From a checkpoint of a small CTC audio transcriber: arch transformer.
Rows from expert 2 of block 5, named by matrix and row number. Rows with one number belong to one neuron. Each number is 128 + 24 x the weight over its row's rms, rounded and kept within 0 to 255. All counts start at 0. Numbers have three digits each. After the name is the row's rms in percent of the matrix's.
# up: expert up (model.blocks.5.mlp.up, 8x256x256), inputs 156-207
# down: expert down (model.blocks.5.mlp.down, 8x256x256, transposed), outputs 156-207
up.96 096:108156171143175145150168128143074124136125129117150140129128146126125136183138098122115144097109148141132101151117134094123149132123119137160114153126160132
down.96 110:150117137130116131107134141157139127174149109168116124137116140146140158116127126118156154149150110123127151105106113131080128108149117149118091139110131103
up.97 085:163138101143143127104101124117169145109129081127140106126118091145102130086115120156118122111133105127150165123121154127142112146138103136102112119112091142
down.97 095:135128106084106168117129110119114170108158129070156130103111159122152168148158096136084154094136152132109079146133108138149158132134108094119084111155156125
up.98 104:157136136155169110121127103167164087122140153160108098125120138153153159160126136109162140114118113164077107143131147125117122103125159115122159140093118133
down.98 124:104119109106126140157115124166145125147103130115079122131165091125122122098168146134123084154131128132172099119144123141142113130128162145103110095122147134
up.99 105:102128161160129141171104113146108108110132116127161127139133148112129111144142093112164147116110177102086100123145116100150158120105141121138116141123144137
down.99 095:180143131117129141142138152148144126150088117145105153104126111152142151121130168093156135158090137149137148114142115124107102140170120150112096122167124108
up.100 078:096091101119105162174132127102125123153152146153167154146164072119111151130113125125102118129126133100148108140154115129167104119101131104147118149111147053
down.100 088:127098166147151170121177140100121160160121130105165148193108091124127148153119122167160110121109183127141110090131115151135158148098121113170141118172144194
up.101 092:119120125138157099121104083121098114138172082128183152072148158086106111149129110110164124107096125091172098110149117135103109147076147098103124138092180158
down.101 101:176136131106120162136138123142183141162061101132104106116122119125162156122124167111132101145145141171129143147120114126082135163158135133102096120144122116
up.102 087:146137130139161103129152124119128100139113158163168191151114131106139148134114094093176127117098127166114100129124145111136117109145136113129072135124130151
down.102 080:073136112130098148154150183128122161111122188063147153140130099146114146156154107155120119134152159102118111121172158156130143118116156133140162113126171114
up.103 094:083123104114117142115093110112142125153127087101124133119141096120099147082125169127136156150151100112191131090125144116121142101139152124128139122145093128
down.103 103:103112144143105138122165103078107134132152128112178125116098145097136126178141106148139155126115133131080147157134108089115157173108115126150117116136169147
up.104 097:101130135140155142140099160130128130133099137133122152163149109126107138126154114135123126106121153128122114144120112122169146205157082125157116157127167133
down.104 087:122131145134118169122156141126101138137127147080129117151114093127135157117132135128158071154147199119113132139125125149148165148108147145133150119103117131
up.105 099:084148133147108122165116122099111126132123139107128161117116123116115104167102112128131151097122143098145143127128139112136103165113116106138096129110192119
down.105 107:180094120109117172132081104170161133141103128136093121108140105126097165111157149101157130135159137189163145123106137136106124131121129173112129101106129082
up.106 081:096165121145142126126115130114134130135126133093154101124135148124133115112106149138111111147189104121150160128114109110162099102112120104137140160130134154
down.106 089:134124147159152122132149103093106148144126128179126147119141114116145119159112112148136173143095135095104126079142113108139147171142128104139159130138129164
up.107 114:130120122108169122108139095148149133139075095159086118109124114144142167091116133155132106144165098104128168153129133124110105127164160122097143097139116147
down.107 094:129107104114179117129138092140117112099158146126115132088111141165142086139148116146145137117152129148098097173169137125108115131105131116102130099146122165
up.108 097:067102131149128127159124135164092114147127128148130135134126147129074149153146111133138123138128115102126115129082152092129144100140155132135162161127145107
down.108 093:126167094131177121163132120130134118149095113148091117128096143104123122116128131105139112089121152124169137089139131118118128099122123161105096122091157114
up.109 110:104109147094130099142147100131140140124091143113147114096145155164142146103101126146135117143168072107129163106121121126135148152149138097089151099145104163
down.109 103:099165164140160145113129091113118136092132107125125133106153152134129102133129139125124150116104134112128060140128131176136153118125155115113115142127121115
up.110 117:123156162182193126137152145137126107153136125133164140127128134081160124159135123136115186095080125139116112139170099117111114138098114121159109157106158116
down.110 105:171119108143114118120108130144103126175108154153143121080132134176152161119150144107145133142142142147139140110128170127095142110136120123117097101109129076
up.111 102:149178165155137148084175104131099104095158158133154116108143125144147111137130091083144136121113145171124096175136126147140130115121132136168110134137140122
down.111 114:145136128112147128167138130170148113145133136127135106117155120200146116115146141117144093154126102100141166140130134154107116120175127153100105157120099104
up.112 090:122117139095139155150119144184110092120144107121140146180150116119145140133152089116156098093143124128121151121125173147133142134129156160129157154124148133
down.112 091:102110147065137118120139174150149166145158159095067100140121127135160159120142105154096075139151187126141166153135134147138172156124077121114116121187131138
up.113 098:116102070131096137114133147117131147173114106118131119132142085133101105131116149155096157117140122097147126065148122116150131138118114134138127116117113090
down.113 089:099150142130160139110175090119166156105130161099148139139089140085142141163136102183095136107113161131120083133132139134116128161137154123135131108131119082
up.114 097:135094101136082131125080109139146153120109119112104130131128155156132093115139148185164100105140145118151126094123135128140106129127126138118163115155148103
down.114 092:096102136137144135091186114120086154129174146144136103103098148140135148130126090169092176137131107111116109153148104114152124111147129101121105133131153197
up.115 096:157135136147165153092157115143116113110148200102154103115132142114100143163138088085131107100086140167113099149137156156119145156125131139128152155090156164
down.115 111:140142118097099149153131104164121114147102138159083135121162086159147092118115158122143132161183116088161151114135147172116146098146105120108115151145131115
up.116 105:091122157173106142129127172139154127156167134136151153187139114118092108138112178157105154082063160133129159112151163127175150149118105127128081139137173108
down.116 087:148124133147142116170137123143144141147141120145146107164126102128141153120118152123140112160119205117115080100131101148134194113132115148132094091110164131
up.117 080:104134148120098120126170093107168140144146137126125138132159156142110145147134129141113104100104143097078132141119095107146144164074114175147147167152151128
down.117 096:104134152144101135132150147091104173109112154103117131169180118102154106151119081119089144132108156109112108107117114110144137176088127106131140169101186127
up.118 095:122167146167140144096133156106116140101131158115143111149134152104142116177182114133176121095093172164114140114096126109127170153116115104179139147108160116
down.118 107:148117104141105159168105115123115130146134129147134163118143112152093109120148138109183106146172135129158128081116157149104116122120112122107084150137128113
up.119 090:130115104095096124146098114122118122118093077114138150112134104132107134072152142179106127143142121109184154093138122111139113122133131144125118086115158099
down.119 098:142080121151145146108150132078144144146131134112150135119085122104176088135127078162095142097147121165074126188110090092118112148105107101144120164143118177
up.120 076:119092179116131159145160163126117164150144136170174099140104095151114134151125105139105118112154157107116122167109112082123119109130109156143107102111130138
down.120 082:100152157142099123123109097120107131165173176104079132127140176091157095118125104107144123129123095111108095131148142125138148100115145129157142146090160142
up.121 101:095177108109117164137160151156135139194127105142096116151091106109128120146135122121153132099152135105111155119126132146168096136131145172175101147139139111
down.121 095:152156112184113133174135131113113095139160114134176110137138140129106158142115102103177153066137097139115149096142119078121145151128147173160132146094117113
up.122 104:150141154143187160149132102088094149151143150147167130147106127112146136169122090152126129108105149158121091156137127113135123145108139125161140163088146151
down.122 109:137104137107155116126128151148145114124131089167115109098126130178125107113123134128131098147149137110160148118176144132119133092119102117062126116132096118
up.123 101:111107104136096193127153110123146145122082102118119146132149120103112100124140142149096130114121116118170162097146119125111143142127113150153120143164100141
down.123 086:175116120160117127129112114106136132100155100115070172123153177108104095146131120099137115136145117097146089131165148093115114094145169113138111116128147129
up.124 103:167104090113109089132160088113160125130067112163138125089091182155139096115145147109123139151137092073137173138148140145104133154161153081109158134147132145
down.124 112:159151140131157117088141116130117102137173100136123129090092134132151099129139098117116137102164146146105104160151106117102099129096128118154106110130127158
up.125 092:098084108152076158125115118116138132121065093114107132117113129165117159138112154168120098171132073101136142135144145147147143139144125140101136127159107128
down.125 090:103152144168138081096163143137102116109124134129150098144119143099112090122134086162101144104135144113116094125118114153138103156129151134163122143133097094
up.126 104:123115087152100148144102176126140122136142108139088140165137091150119171096151139116139143126112110100146159128132139136163115108124146128116117124119160104
down.126 083:125132134112123139119113127127087136143135136133115132145133095126128125164146131111151137131077066125132141105122190134134106112131137132098130118101130166
up.127 100:128110113101078091111144066114112107110080116098112074079090131161152099126093144158124155142138105118129145160148123118079168106170112096104164104109142141
down.127 109:151155108108142124090125130140143113137105094148090096115101125172134138058138166128168146163150115142140130125154119126108100112117126189079094100138111127
up.128 112:123114105101145110112152087155145134127075133152121092115075155141126128079105146141138115141162082132146132120102136143120140096127127097103157114132118128
down.128 102:093107139143136121121123169148131129097160144112145103119151161130127119136118132149094143148118136120127118188192139132179141119137138118111112110112124160
up.129 106:098145121134138115183101151148156108133144124142126154130135081111070129134158118106144111102115134140130102117153116097132143131115148120156114140115138132
down.129 097:183138095083107142160120109167124116114091149141102147146215090127135139119107138097144109143123109124157144105138175160083123093112171133145151105116087109
up.130 091:147112114150129125145134131131123125109130083154095119116180129146149117126145162127112080123135141115149162148142151097090113109164138150127173098149099099
down.130 090:095151148118141080146093084145125074133149153116091164096160156107103118135143119132175160102140124160150148140139118115100093166105192120178099120110123138
up.131 107:163181143166147126125139149116149116148112159118146096123136127113120145157102092116148146110118119122050101144146121114138127130083149090158126190107156121
down.131 108:133133109134120094154102136143142149130098118117089153155125109153124158101190121070170114130144122148136149084155165142103142114149134148144126110158096084
up.132 098:117122091114112143131122104143142138167092095128112149121125130122153151081145126173130097159150084136175203090133116166139155153167144112108159139130147131
down.132 104:132157121130159144096131129137121108092161151129127100107101152102127143159117093139121150119115130146129111187161099129131145139162121112116146129128146123
up.133 105:084156181144146108150133115117136151097162143131164147135169162128145100172146104106145144081109177160093099163151131116111108119110149130159111138091185169
down.133 112:168132137106112119128108141147104112160126153150105087130126140143098154116138150113129136160157121122176132095160147147104129119160149163074096132134098120
up.134 093:109098105117093138148079147093181132184076124143070177114140100134131114138136158127113096102127077089165149103146145108110145125130152148131129133136095120
down.134 097:116135109153154112093117143116128155091155136151153138076112124105137117149121132162152110123074085132114145145138077082122134135148140099133088103103162111
up.135 092:113157135143078134136162123145151102137140143149150128156150087117125108190129104110123144067113153130141126168115138148122138117126124146162135160119171082
down.135 087:118106133134144162146121135096113195134082166178135128150108108145145123130096104148142123115137199102101116083093102137113141147163098174097119139116143118
up.136 115:125164158124153131128143128126112069138129159121138138148124148135151147137105122118173137088116129164075080188110136137113114113129154115123155129101122146
down.136 137:150098116074134166168124142153143095147121139124114142128157107163128128099176165117144079137143133142168141124151154164098117109145142148110123099131095092
up.137 097:107097103088137134111119134121120145133094117110117108132119108166147126100121125128167105168120120126167110087146135104118132126127097122100110093172089091
down.137 102:132141102109141105084117097140129128105154104140113120083147135144117126180123132148132139157094103130110123183149117144090136117097169140164112106128142122
up.138 136:167133163123162100124156130117188119093141161109136094116104183134186105159123124121129147122126114157124133149138115099104139163119120099159167136114165176
down.138 131:139151128124103119147098102190145119135117135159097142090110116160118100113163157101158104158155104134135121121134150139083120110130146131133080128103115099
up.139 091:125109090120097110172099121095138142136116142128117122160131140116125122118148153148114133137147121125143158108129118129128178137128134143176116107153109147
down.139 097:111141136146162159122166098098086166150184131126115133099140154132132132144086140105126172144103142140107125153099099125096134179149104105133121126163134129
up.140 090:145111151142100142120099121108126101123145080136128149178120113116092138080110146092157094156164112111154145094119122158086167138106110117096142103107101087
down.140 095:107099137107194153121128120115121111123124109138148095084156111104159093135090141134090125121091114142121126139145088140148128174160129092130138131148149088
up.141 090:090114122119057172176110153114108149138127069130133152141122130128120114100111112120127103136109144066093152092147099088177123150083144162119117119117123089
down.141 091:122152143173138078141141117130167154125105092118121166161098113122158111168104128112106130113106082147096130147107126093119140108112133171142172116065172148
up.142 113:142099095165133167141109129184135121175147093152116137124160109093117149108152159145128104129114124124142133087113165127130105063146127111132092122141157094
down.142 095:183140138133139082161111092151137130135114112096124166155153143140134133132117138154147155118132097144099145115111084102054134109118125169110122155080120181
up.143 125:152137132106128131098122101120118135121130111160065106088106120134165126088146157112140088153147134128150124145127171141074108090143156147102157085122125140
down.143 105:158112121090146163151095138158135109094082127141102090117140086158125114117195130138123082114172124130108107174143174170135123128119131128130115131151136148
up.144 094:105128133128109114146098128113117140117107095113137127130146093127094082103111127166141138130155089137161148085131107128116118143126138141115145145119139101
down.144 090:134131124119142147126158141147124140106116171136155120164092138108109128143144092140109129106069129120119099147161117124124120167106131123142154119092138153
up.145 087:092076097125116076115097167154158101147113108143137116127099130162140096102093154177109097130120115117164162099113113123143125132109105135158118142153114114
down.145 094:090143148155124114122170144100132166109135141136115145150104126112174108157125100137127159125117113111127096121117103116172146141125165108141111157111115151
up.146 096:137106102087132155183104120107140130152127118117117134145131105125117119136118145140108118154173101118162149064133093111130134139140066173095154127123120129
down.146 092:094127144147149113097140137094148146115164113145126145134135163085153082159143121138117167097132158129093098113123145129181140119111141125123151097092113127
up.147 098:100130141118116135158107167118155123154133099141141157149142134104083127127135120144152162117114137119160101135112153102181152158084143144151094177099110120
down.147 100:132112099113095146138142173123125153155144152113098140106159101181137131103163124104130124142122134111121121091147140116120138168175137135120150113113146106
up.148 098:142091096111101146154102117161139141137097117113088156097136107123135127106152138133181106170149109093176151091122101139131097121145106160113101111143115108
down.148 093:131092148134140136087140128127120126111168105119134107097108145141133129164119104170111150101111154085116117163152118140080154122097097118153112120133106158
up.149 098:133103116123122133122149148124141150156115082100096147156122091127112142135144141156114147134146168105136128120138086102123132161133104142143130138135129093
down.149 092:089159146137118142133137107096111074122137143133130151166128143103165108150138108089139164129115149153081081130093113108117152155097095121126197127093134155
up.150 103:122151146149138135137128174178145131166129114136148146165130091110144132137139112135118133084117144121129127129148137148173133146101097149173096138091145109
down.150 085:158095121144119100111121155135123149113119126118153116117106136125120128133131117098115142120078177133150139083143139141098151134158153129102111128100169158
up.151 089:073141101151091134158154133168126114154105120144071147155146150098101128133137124085123108143130133087109154118082127140136139104139119165147122128144132104
down.151 099:165115153113124128163122147113133137170090109170109164118133094111089151154180142112142136141121103167125123107120149096099079152152130182138132122116106103
up.152 103:115100093135112162142121139143074118134144123117179121190161134088103154157150116100136124095106183096095106131134059156162125090117109147149080147114170139
down.152 098:163117071119124151117147189129169136151114149158111099136128097151090130123172132125134112151131088128146151088148139101103142154126153153135136126126128100
up.153 103:124141168142152137112142119121115082130144190119142125127124141101121112127139120101143144090108158169070098157166134108124167139146108113157129153088153162
down.153 120:133138137092126140157120130174160124163096127169100106094150123152128092076161152122147081185142117126123128121139150146123112113148144157148086103117124096
up.154 099:148151172143142158131149118141104130102167170138150107134134162134152154151149104107119146117134151165118120177131135144107101121138120154127124146123121150
down.154 102:156152122093155094123122115163136116109119142147111143133143107164133106112118130110140098152100138139129148155100132123116100137128120168120083065097103104
up.155 112:121110134146130136142138184124146111142133128133148136163134105107141124148165074141122160101078124139120121137159120112184159164130119122168086141121139088
down.155 098:135125126129102136114104151134109128081132182112122112127141106105171126146150174114165129140153159100141130101123111180132151135134181137132119104143131100
up.156 086:107155128119094165144123126178124143113139152105148120179098138120136137144110092099133157131102098145144089122139131138157124137122111151140098152100173105
down.156 090:107129165166120131136124108162133097103131189081143146180137133140098146133094120098128134109120137096095119112144120090100153161116117131133122170128156152
up.157 095:113140106133116149175105139135123155154111138153127134160125101128110140108169100144107132143104125097146132122115143127170110122125126132186113123114152120
down.157 098:166157113150120098160106143091112115142153121159096143151157131161116148148104105061181121105151121119094108081117132117125120114086116118114112153124132094
up.158 089:141175109132141136122164119131169136137154160164135075180089103148110151146119113099157147148077164157084122172134153090152136123104168154169100126094142139
down.158 091:126118131096140150096133129140123138124132152115092113235135127138141098134104141105123095125152140106139144110111098146164159126123108146128147148113158084
up.159 085:110165152133137093099172186101158140133130173120145107129105174132145155131127109177091156118149117137088130146137171115158135128124161104109084130091103157
down.159 089:102115120123126147149098152141109127090093146141154133137147121137150113122149149148113111124120148116148145126157120178153115167129103110116101142067121111
up.160 103:115149158163178154163143095116127104119159142125139089093142131122148134151126116133116123082129172181096111142142133129123115125105125112124129149095158152
down.160 113:175118089111132133126101103160119108089162125118092113108116129178143126107152138107145121159149134100193141139154162164144114129156124133106106125130081105
up.161 091:139083108124089132163075152117170153126102131132136153172118089127107103126133137165126091118138105090142159068150117085121142170129118116146153120162097098
down.161 084:078140168150124119114163122114162184104152169134106129127135111070124144151104101163081162116107119141063083135141120150091149157126129113141101104077153132
up.162 097:132135181195191146149156110125127089105157162131147132121131145165139164191158117105156153117120156165122102181139140129118148103103121152154132183116159155
down.162 117:165122138092151134138102100153134105193112134137108093091138101183115128126146148106153135152175139125156171134124118153082105098115093171122096105140109109
up.163 093:118123093124145120128098102124084123188116089175145125144166086148135165120146160155119134110112153120135112166143152143137111097130171161168120110153135080
down.163 104:120132116152126138168143116116105141097135157135111120167108172112126108135112108127160152107111132108121161102133103091119126116118128128140151184092117111
up.164 122:137143134109146094135152128142106125097131131108156090125133189135144077139101131074160129111121154133115109127154119109092134150152128094146154149113125182
down.164 130:144141128106153122148123117146133112141119108139102120084125117171155112111150141119137099159188112159125140139128161157098113099164137131097097134127109101
up.165 116:113109120099132112112167115125170122089085103118117126128104106168125153109119152159128146170172082104145162155117114154090116122109128146123158074118092138
down.165 111:133114113103144127166126106172129110137090139138110120096166112140097076105143134097135102105105102133104058146163160142131112122144155138153120079127133114
up.166 092:121128113099127146142092181127110157171140100146128111157155098084140095127158147141099131105123142109143135112141173142159074148127120119152068120125160094
down.166 088:100122153146135163142125159097119126134147141148125129125108101142101132106101096123133123129134191087095114090120105101136173144105079159074175178131119110
up.167 117:127171172141167108142149089133141061123133126115119116117120124122138164109081092102174139100089160153088101166125127140116119115123166116166112131091155141
down.167 133:134105122107136157177113145179133113129120134140146099108158106155101111125155147112139098137152137126173110116127171141135118115144164131118116105117088089
up.168 113:150147117120126112122153089110105142109166155110173108094128143158164120129117114104118136099107173148107102145156109119129175134115119133148163143119157155
down.168 119:138118096058129123134109136140127131149103120150096123105143105169145101104151179134121082154159137123131151119140159136081111131156132126145127136154083104
up.169 130:113144126162149132141123139111130106127157136131144115146137132094135090152132100113142146076103136156101118161135104120144128147094131092152112141143168133
down.169 119:165105076073105134136107116164121138139106141162106128099120091165131124099147143090137106156177121106152143091131169144095149128173126109128085125136097093
up.170 084:114108116134129158105096173162126128174126120173128125134144128110108191100139116123160137139146137133158134088118148156156090149109133096144117145174158119
down.170 100:124149102180088135124136106097161110187152107131130107169160112093074181095120095114141148087129155120119164106082103077136148122089096135128184127115155128
up.171 093:147101075137081140152095142151114114169088151147086152128169104140099129098102100166133123129104111093134155089127117101132140118141148116087117131121133131
down.171 083:109119104163140107102152159156122132108100129142160167139117126159146088176140140111102131126100117166138151122167132118113122095125119141151139113187156119
up.172 092:107112085121084124105103111105128149167134130116111154112102092150136112106141140194109095124120132127121119093109116111120160115099117137103104140165153074
down.172 094:121149133131148096045121153114143128156103141189145110160095119129128097142109074168102157143136164131141095145120116102121128169118123096146141109195172189
up.173 095:122094106118094144147136095147131179143116133141087127106156051138136136102141150143101095135164119073179157137157141117116098122172122180129147112123146106
down.173 090:150132109133126117115112108113119114105102078133150163122175159146122129142111112086145124123141117184131162110164133112062079119135144142126145098123121123
up.174 096:113131116165148147122094130146114144136114125112162141141147093110124125113166129092077116100067135110093127125146103143141119148104136188149143159123134099
down.174 091:106117157143092118136164141099154083157132161144152169122143139106141067151082095093139139104094125107095101121106111138117115138120106141136135163139160180
up.175 110:148153135151134141127136113118103106113147135092131071097114143116157153177104098093137119122096153144080107160141111139111127109143110126144161169097146152
down.175 116:110149115102126114135130129112135129123117105161118117069147113134132117114152176129100093166133106117142125134150158148104149151153161153094108114144101112
up.176 102:093154127141114129165107175136097121153123122151124127143122094172123111130161163147149122138130135121103108125144155150145100102096132118120115158110151077
down.176 097:128135122176104121127137155113169117155125138125112151125167089111095134103119124121156171128168110120133167098150120100131090090129117167124111153106137147
up.177 118:124121162120167132074166130119099137075110154112147118125114183102143117139109146128106126156140138148123122165136115124117137132135109111138168088113160165
down.177 128:126162102092126135149094107174146110126103136141105117078151093157104105097129157124151116144140104135137120095153136158108070086150164108094125130131095112
up.178 086:110099140139129186158126129130107120145120139135082155159133115137098103153168100081093135130115143140152113136129146143139124139117175171150141141162133100
down.178 090:091123159100093147152090149105143150174102119147125136167123117116120164120149145142133112088122146090138116076128115110129126159146123168114153095170156170
up.179 100:085124117141130148133058143147129122180095109139146125138136106105109114155116107152127132118119116112158145140147134100145101138129152136118131161146141097
down.179 087:174134129149157132138120109082127121122117077130132138153128139110175139141111108133140148113110133108084118146115120104125105099123129161122155140093129138
up.180 092:139105171178082128156104110164102090154133156150151110117145187119099150155104092150128099101135125134159115147146105163110145147145159168091129177111144131
down.180 100:141097120095117136071149107118159149115124088094124099135081138167139134080148141150091104154182169093132112123135131144121134130113104166103107083150130131
up.181 105:126123105140106160133079144107147119164110121116133157118127092132093103124108144159095116100112130083144125050144125088126126126106107114109129138128174095
down.181 093:059116110153131152123148140100160124138157133158129116117096141093155137136103098145140127107098146116108086132139106099142152138138153101127144158098131136
up.182 106:132090109083127126121135096144154126132115089171085117122129106142147120088121119142155114160123106126151102108114165110121133098169142144086130109150085126
down.182 092:106158165088154085077102110144095082088134113082115127083130116163138104115170123141104148154135130129123130168159105097149124123165172064122137124130154162
up.183 117:148113105080113118077128100151128118086095136130098100111122157178145167070110132124121091144149114110129122122107161157119104082139131102080131108104106149
down.183 102:109101085089136120105078114148125103115124133134106157139144141132109094123135120127108092174154096138127108165167152140129079112122154145104111109119118142
up.184 099:128094130130104155168060171118131146147124111123123145117138074120099108123130137196109119141101130127131106080153122118129150187131084160123117121145114090
down.184 089:129141158109150137099157153130151135082178147133145122159120145148142101148098124140077118142102146118089108147149085113183120175136105092109162195146151155
up.185 104:113137112141153153125102160138147159124148121117142142156123119116110130123150123119067130131129140121128126112139119104157133121097096127149130097129177084
down.185 085:153122134136114145133159144121127072120105165122166071175126146152098107146075112150135132102101132112127152133118135137135179142150114121113125138104135096
up.186 104:122154133137134135121135156127128145163120100146149126165103115078086156155150122120105187090115152121129130133146119105161117133088112132157137103120138086
down.186 081:184128134112099148116156138120126121162136193145143103137113148156122178083152161103125094125124140138130159110116154143131183113157110136142073135117127122
up.187 100:142109077127151140143092104139128099165102100098073142110143100145138109082115105185122115158150110131149127095109120115131116137145123105106167154139093118
down.187 097:138136186142109128120183094061135129163142094155139123119136130120135124146137096139097144137109132153099129155142110053116158155150158118131129127154157129
up.188 093:144103128128079146135076144136141099158114101107126164133146086157138134111132117140114115144120135103150131118107102150157137113126160130072133131115154117
down.188 086:122115122101125123103141100142120116094130158118125171138130126099140143129137135147143107103124140170101131153152125124103128171156126157146138167142124108
up.189 103:158163125133145145145133149098137102123153135125153134155133128120114140123136132117132137098066144148084138166159141086127107173124136105123121148108127121
down.189 106:144155124081132124139131123142107112157152138102107118112105097135129114109170133078155083128170168125165137111081109136079140128121107136109061091135113094
up.190 100:118190143135176104124157148143130109111125139104106128124089145111156134085139125103151172116124103180099118155100158103120075130123139127147114112102130137
down.190 120:135101122092129154159097139143138143144102138160101121119156107161107099099168166122099084181138161113159123112143168155121129093118154144134103097133115117
up.191 106:120138153135148131119140188128142086129134145121208162161120131116135108141110136123117129094104110161098110132134114101177146115106138136152085147096175108
down.191 093:140107135161135127158114119159142132129100177122146133138123135133148134131108102093128176107139151111086131111099119175121155085119174124152122127118123107
up.192 102:110126107092119125158132177111132106142136140167128129133142091122109142147168132115126155098086158186130113148140140092150082103122124098164134168092136079
down.192 092:156173079157143143156118097154092099111135147152155142148164099117109125166134081075160156134137128115149152124117107097137129084157132141135098079069110096
up.193 088:121111102125092143101119139147124133169119068128109144130126093123077136094123139145135111126130115086161134100120133148133178116132123137098096104117112117
down.193 091:097177109139163103102140141099125108162136138140102132095145131117154136159122095162118188138089132129108126131157084123126163132115129118123109138119128133
up.194 096:140091109112114152160105080129126097110128085163135140091091118139119156093131157111102077137178093110213131075106104143130112124123082146101149106158106122
down.194 104:131137121122166112074145141116144132068156117116141083096108182102131093128119112137119149125081151128091105171129140113147127144085133118144106087127150155
up.195 102:130091114107139134139153111158187118116112117145090121104134087130141134096113171146112079142171133064145140145112093105138114118151124151094143159138110141
down.195 105:161114141153141128075126125136101133119132090124128108084130136112103143175171141122091115126120113089119085186143120117142140139122141124150131070155134141
up.196 101:094123138139137106165120140117153112165139110151126142179165099127111116163150113112108094124124141125111107072113109137132076144127156159152104158104131101
down.196 095:133138104170146113143135136106142079164132090124128185152138138133080117135095117124134150120132100156116144139106136122130146117122141141102157147103156173
up.197 096:117118150131148128091147182102166109128143131136149160159117118080117118158131105131118142127092100138142144124154125119171142172105171140146067137132147111
down.197 092:132082161183134126142121160142103151139101160136142109145113126139118166121088127116144100109164160097121139089115135172134154137112129106116108163144105141
up.198 093:094161147127147134174132129141150093148141141141123117151144121116110102137150120126124124080124140161120158168142157112145117139142140143168106136074128144
down.198 092:171085107113121155119132177108107137165162191137096093136163123165079107119143124123131116108136162103116117124096113138104171129117130144126116157137091102
up.199 089:130145083134109147132116117114163123145119105129101096132096110120143125119138097135141109124159088114148121072116135119121121158099135133114107129163137120
down.199 102:154089124132162109153147119095113155130148139100159170173081113083115119152136078117127173131122145147121121170156114107121121163089114115166128101163130118
up.200 093:145156158142157120151150123112101105117124136152118089159123152103111146174128094125157145112094140166107111129145138118148132122135155138174115147114161136
down.200 105:168137140115096144107139115138136168145103115134105144124136108126132131129174143094176128130152123122151139102132125155106110123129116169153090140137124123
up.201 092:122140106116130129129071140114124125171123139151146156142156087140136135116153127138116140082141169080124122122157121083154110115098144128148149178129146065
down.201 094:114141136170093093142101114113110110149169122114113115163155074148093189114111078139154133114140117091070123120112125129107137132103121114129129171128084105
up.202 091:102097111137147133108139133122127080131095092136103153110153144141123122106131157168106115110145135082128140073116097129154128144127101136120150140127116109
down.202 091:073085132156160112100137100097119181110103159135169136129144113139139116170131108102098132160103153163110093143173098138083105186139124116131121101112141126
up.203 104:112084108112111174142097107111149141131085109112125138081145120135156122115131160125120136101149134122179150084162148090125114130193109158127139093127140113
down.203 088:171139153147175074091109097112146112153126134134126122132108094175084101098134078121147120155102085168136150134168096131114160130147155132134128101088140117
up.204 095:134096112086095108125102131138130138128118073129097164129145137137123111133141107164141112119148096129192138072139089160110124122129123107100134131137114101
down.204 090:139116123135141119095181115103142159131157136154148152122131143095138113153100116147080144123130133095118092125146124147139134170141135125139173124137151132
up.205 091:136051098124098115162112108128141082143114122105094138100140095110091107095128140172152130147137120098139183104127135136136114091160149150115155131131088132
down.205 091:140116146145129151092132106127133142105136110096150152112120133118175114130120091170075148115097106114087106148141085123165159140110121107136138126146164149
up.206 088:102177160157187156155143136107112096126122138100150145118140098130131148101155087131123110098150159166128129154137164139160122160140116140173130178098139130
down.206 100:150127106130100114102119150141107095130156133149099095133139146141146132116094134116103123165143129091138154124120147161125140114118121143127145094139102104
up.207 125:162161136153129075116139081102102116097150145128116103100139148122106107162145103088156149111124160119126118136154092101117151123123134136106156132114143184
down.207 120:171127103090099168100095146133156115100104094128133109112137103188164124110151154096109077189150150150136151154108153137102125132154134162104108121158114090
up.208 122:135159154150157093135116118128072110120154140140153153098134133125152078154116065082173165115108141133082072154144118141133124126144124111142137162099152165
down.208 108:182105124088170146122137153159183114163115120166071085085125126156118133115161152124117111173151160145164151140147142143108109125160120143093106139134078129
up.209 093:125105112083128115157106139127123115164122107103100163112169083125097150119154108149104111139171119085138156090129127128110109120123170179103145145146121136
down.209 091:108137129153171129102141163100173123138108091125149129095117137140113087129104117137096153116133123157149107133152105169108153145113133096165125122142138180
up.210 110:122118109142144135131124146140110127178127117156118142134159084117118111118144149105107172138099147066140141139119153128145102092075139156131104104167128092
down.210 092:156137099143147098126115130133121111180138119143125172113130132088123154126158120098172147143154107144117107138097113143129125099119135154130161118101106079
up.211 123:163187168172163119148134131147114094090134150104141121135107170127141129165141080096150111110118169158092074136123138135127131141134126118188127160089172132
down.211 113:132136122087144109139072110156133134136131141148109092094136125160138077087156176113133114153167131128139179132144149132097087119169167134130110097150109111
up.212 102:041097105081128165166104152134140152139069115119123128162131090141145133108155146157083111149138127107155164122124143130141125099137122144147140102147074133
down.212 101:159150118164081126113115181112147112120124154143111155146144149110099124088110124151152174133120111129137158044126162109135116102144107127105137127117131125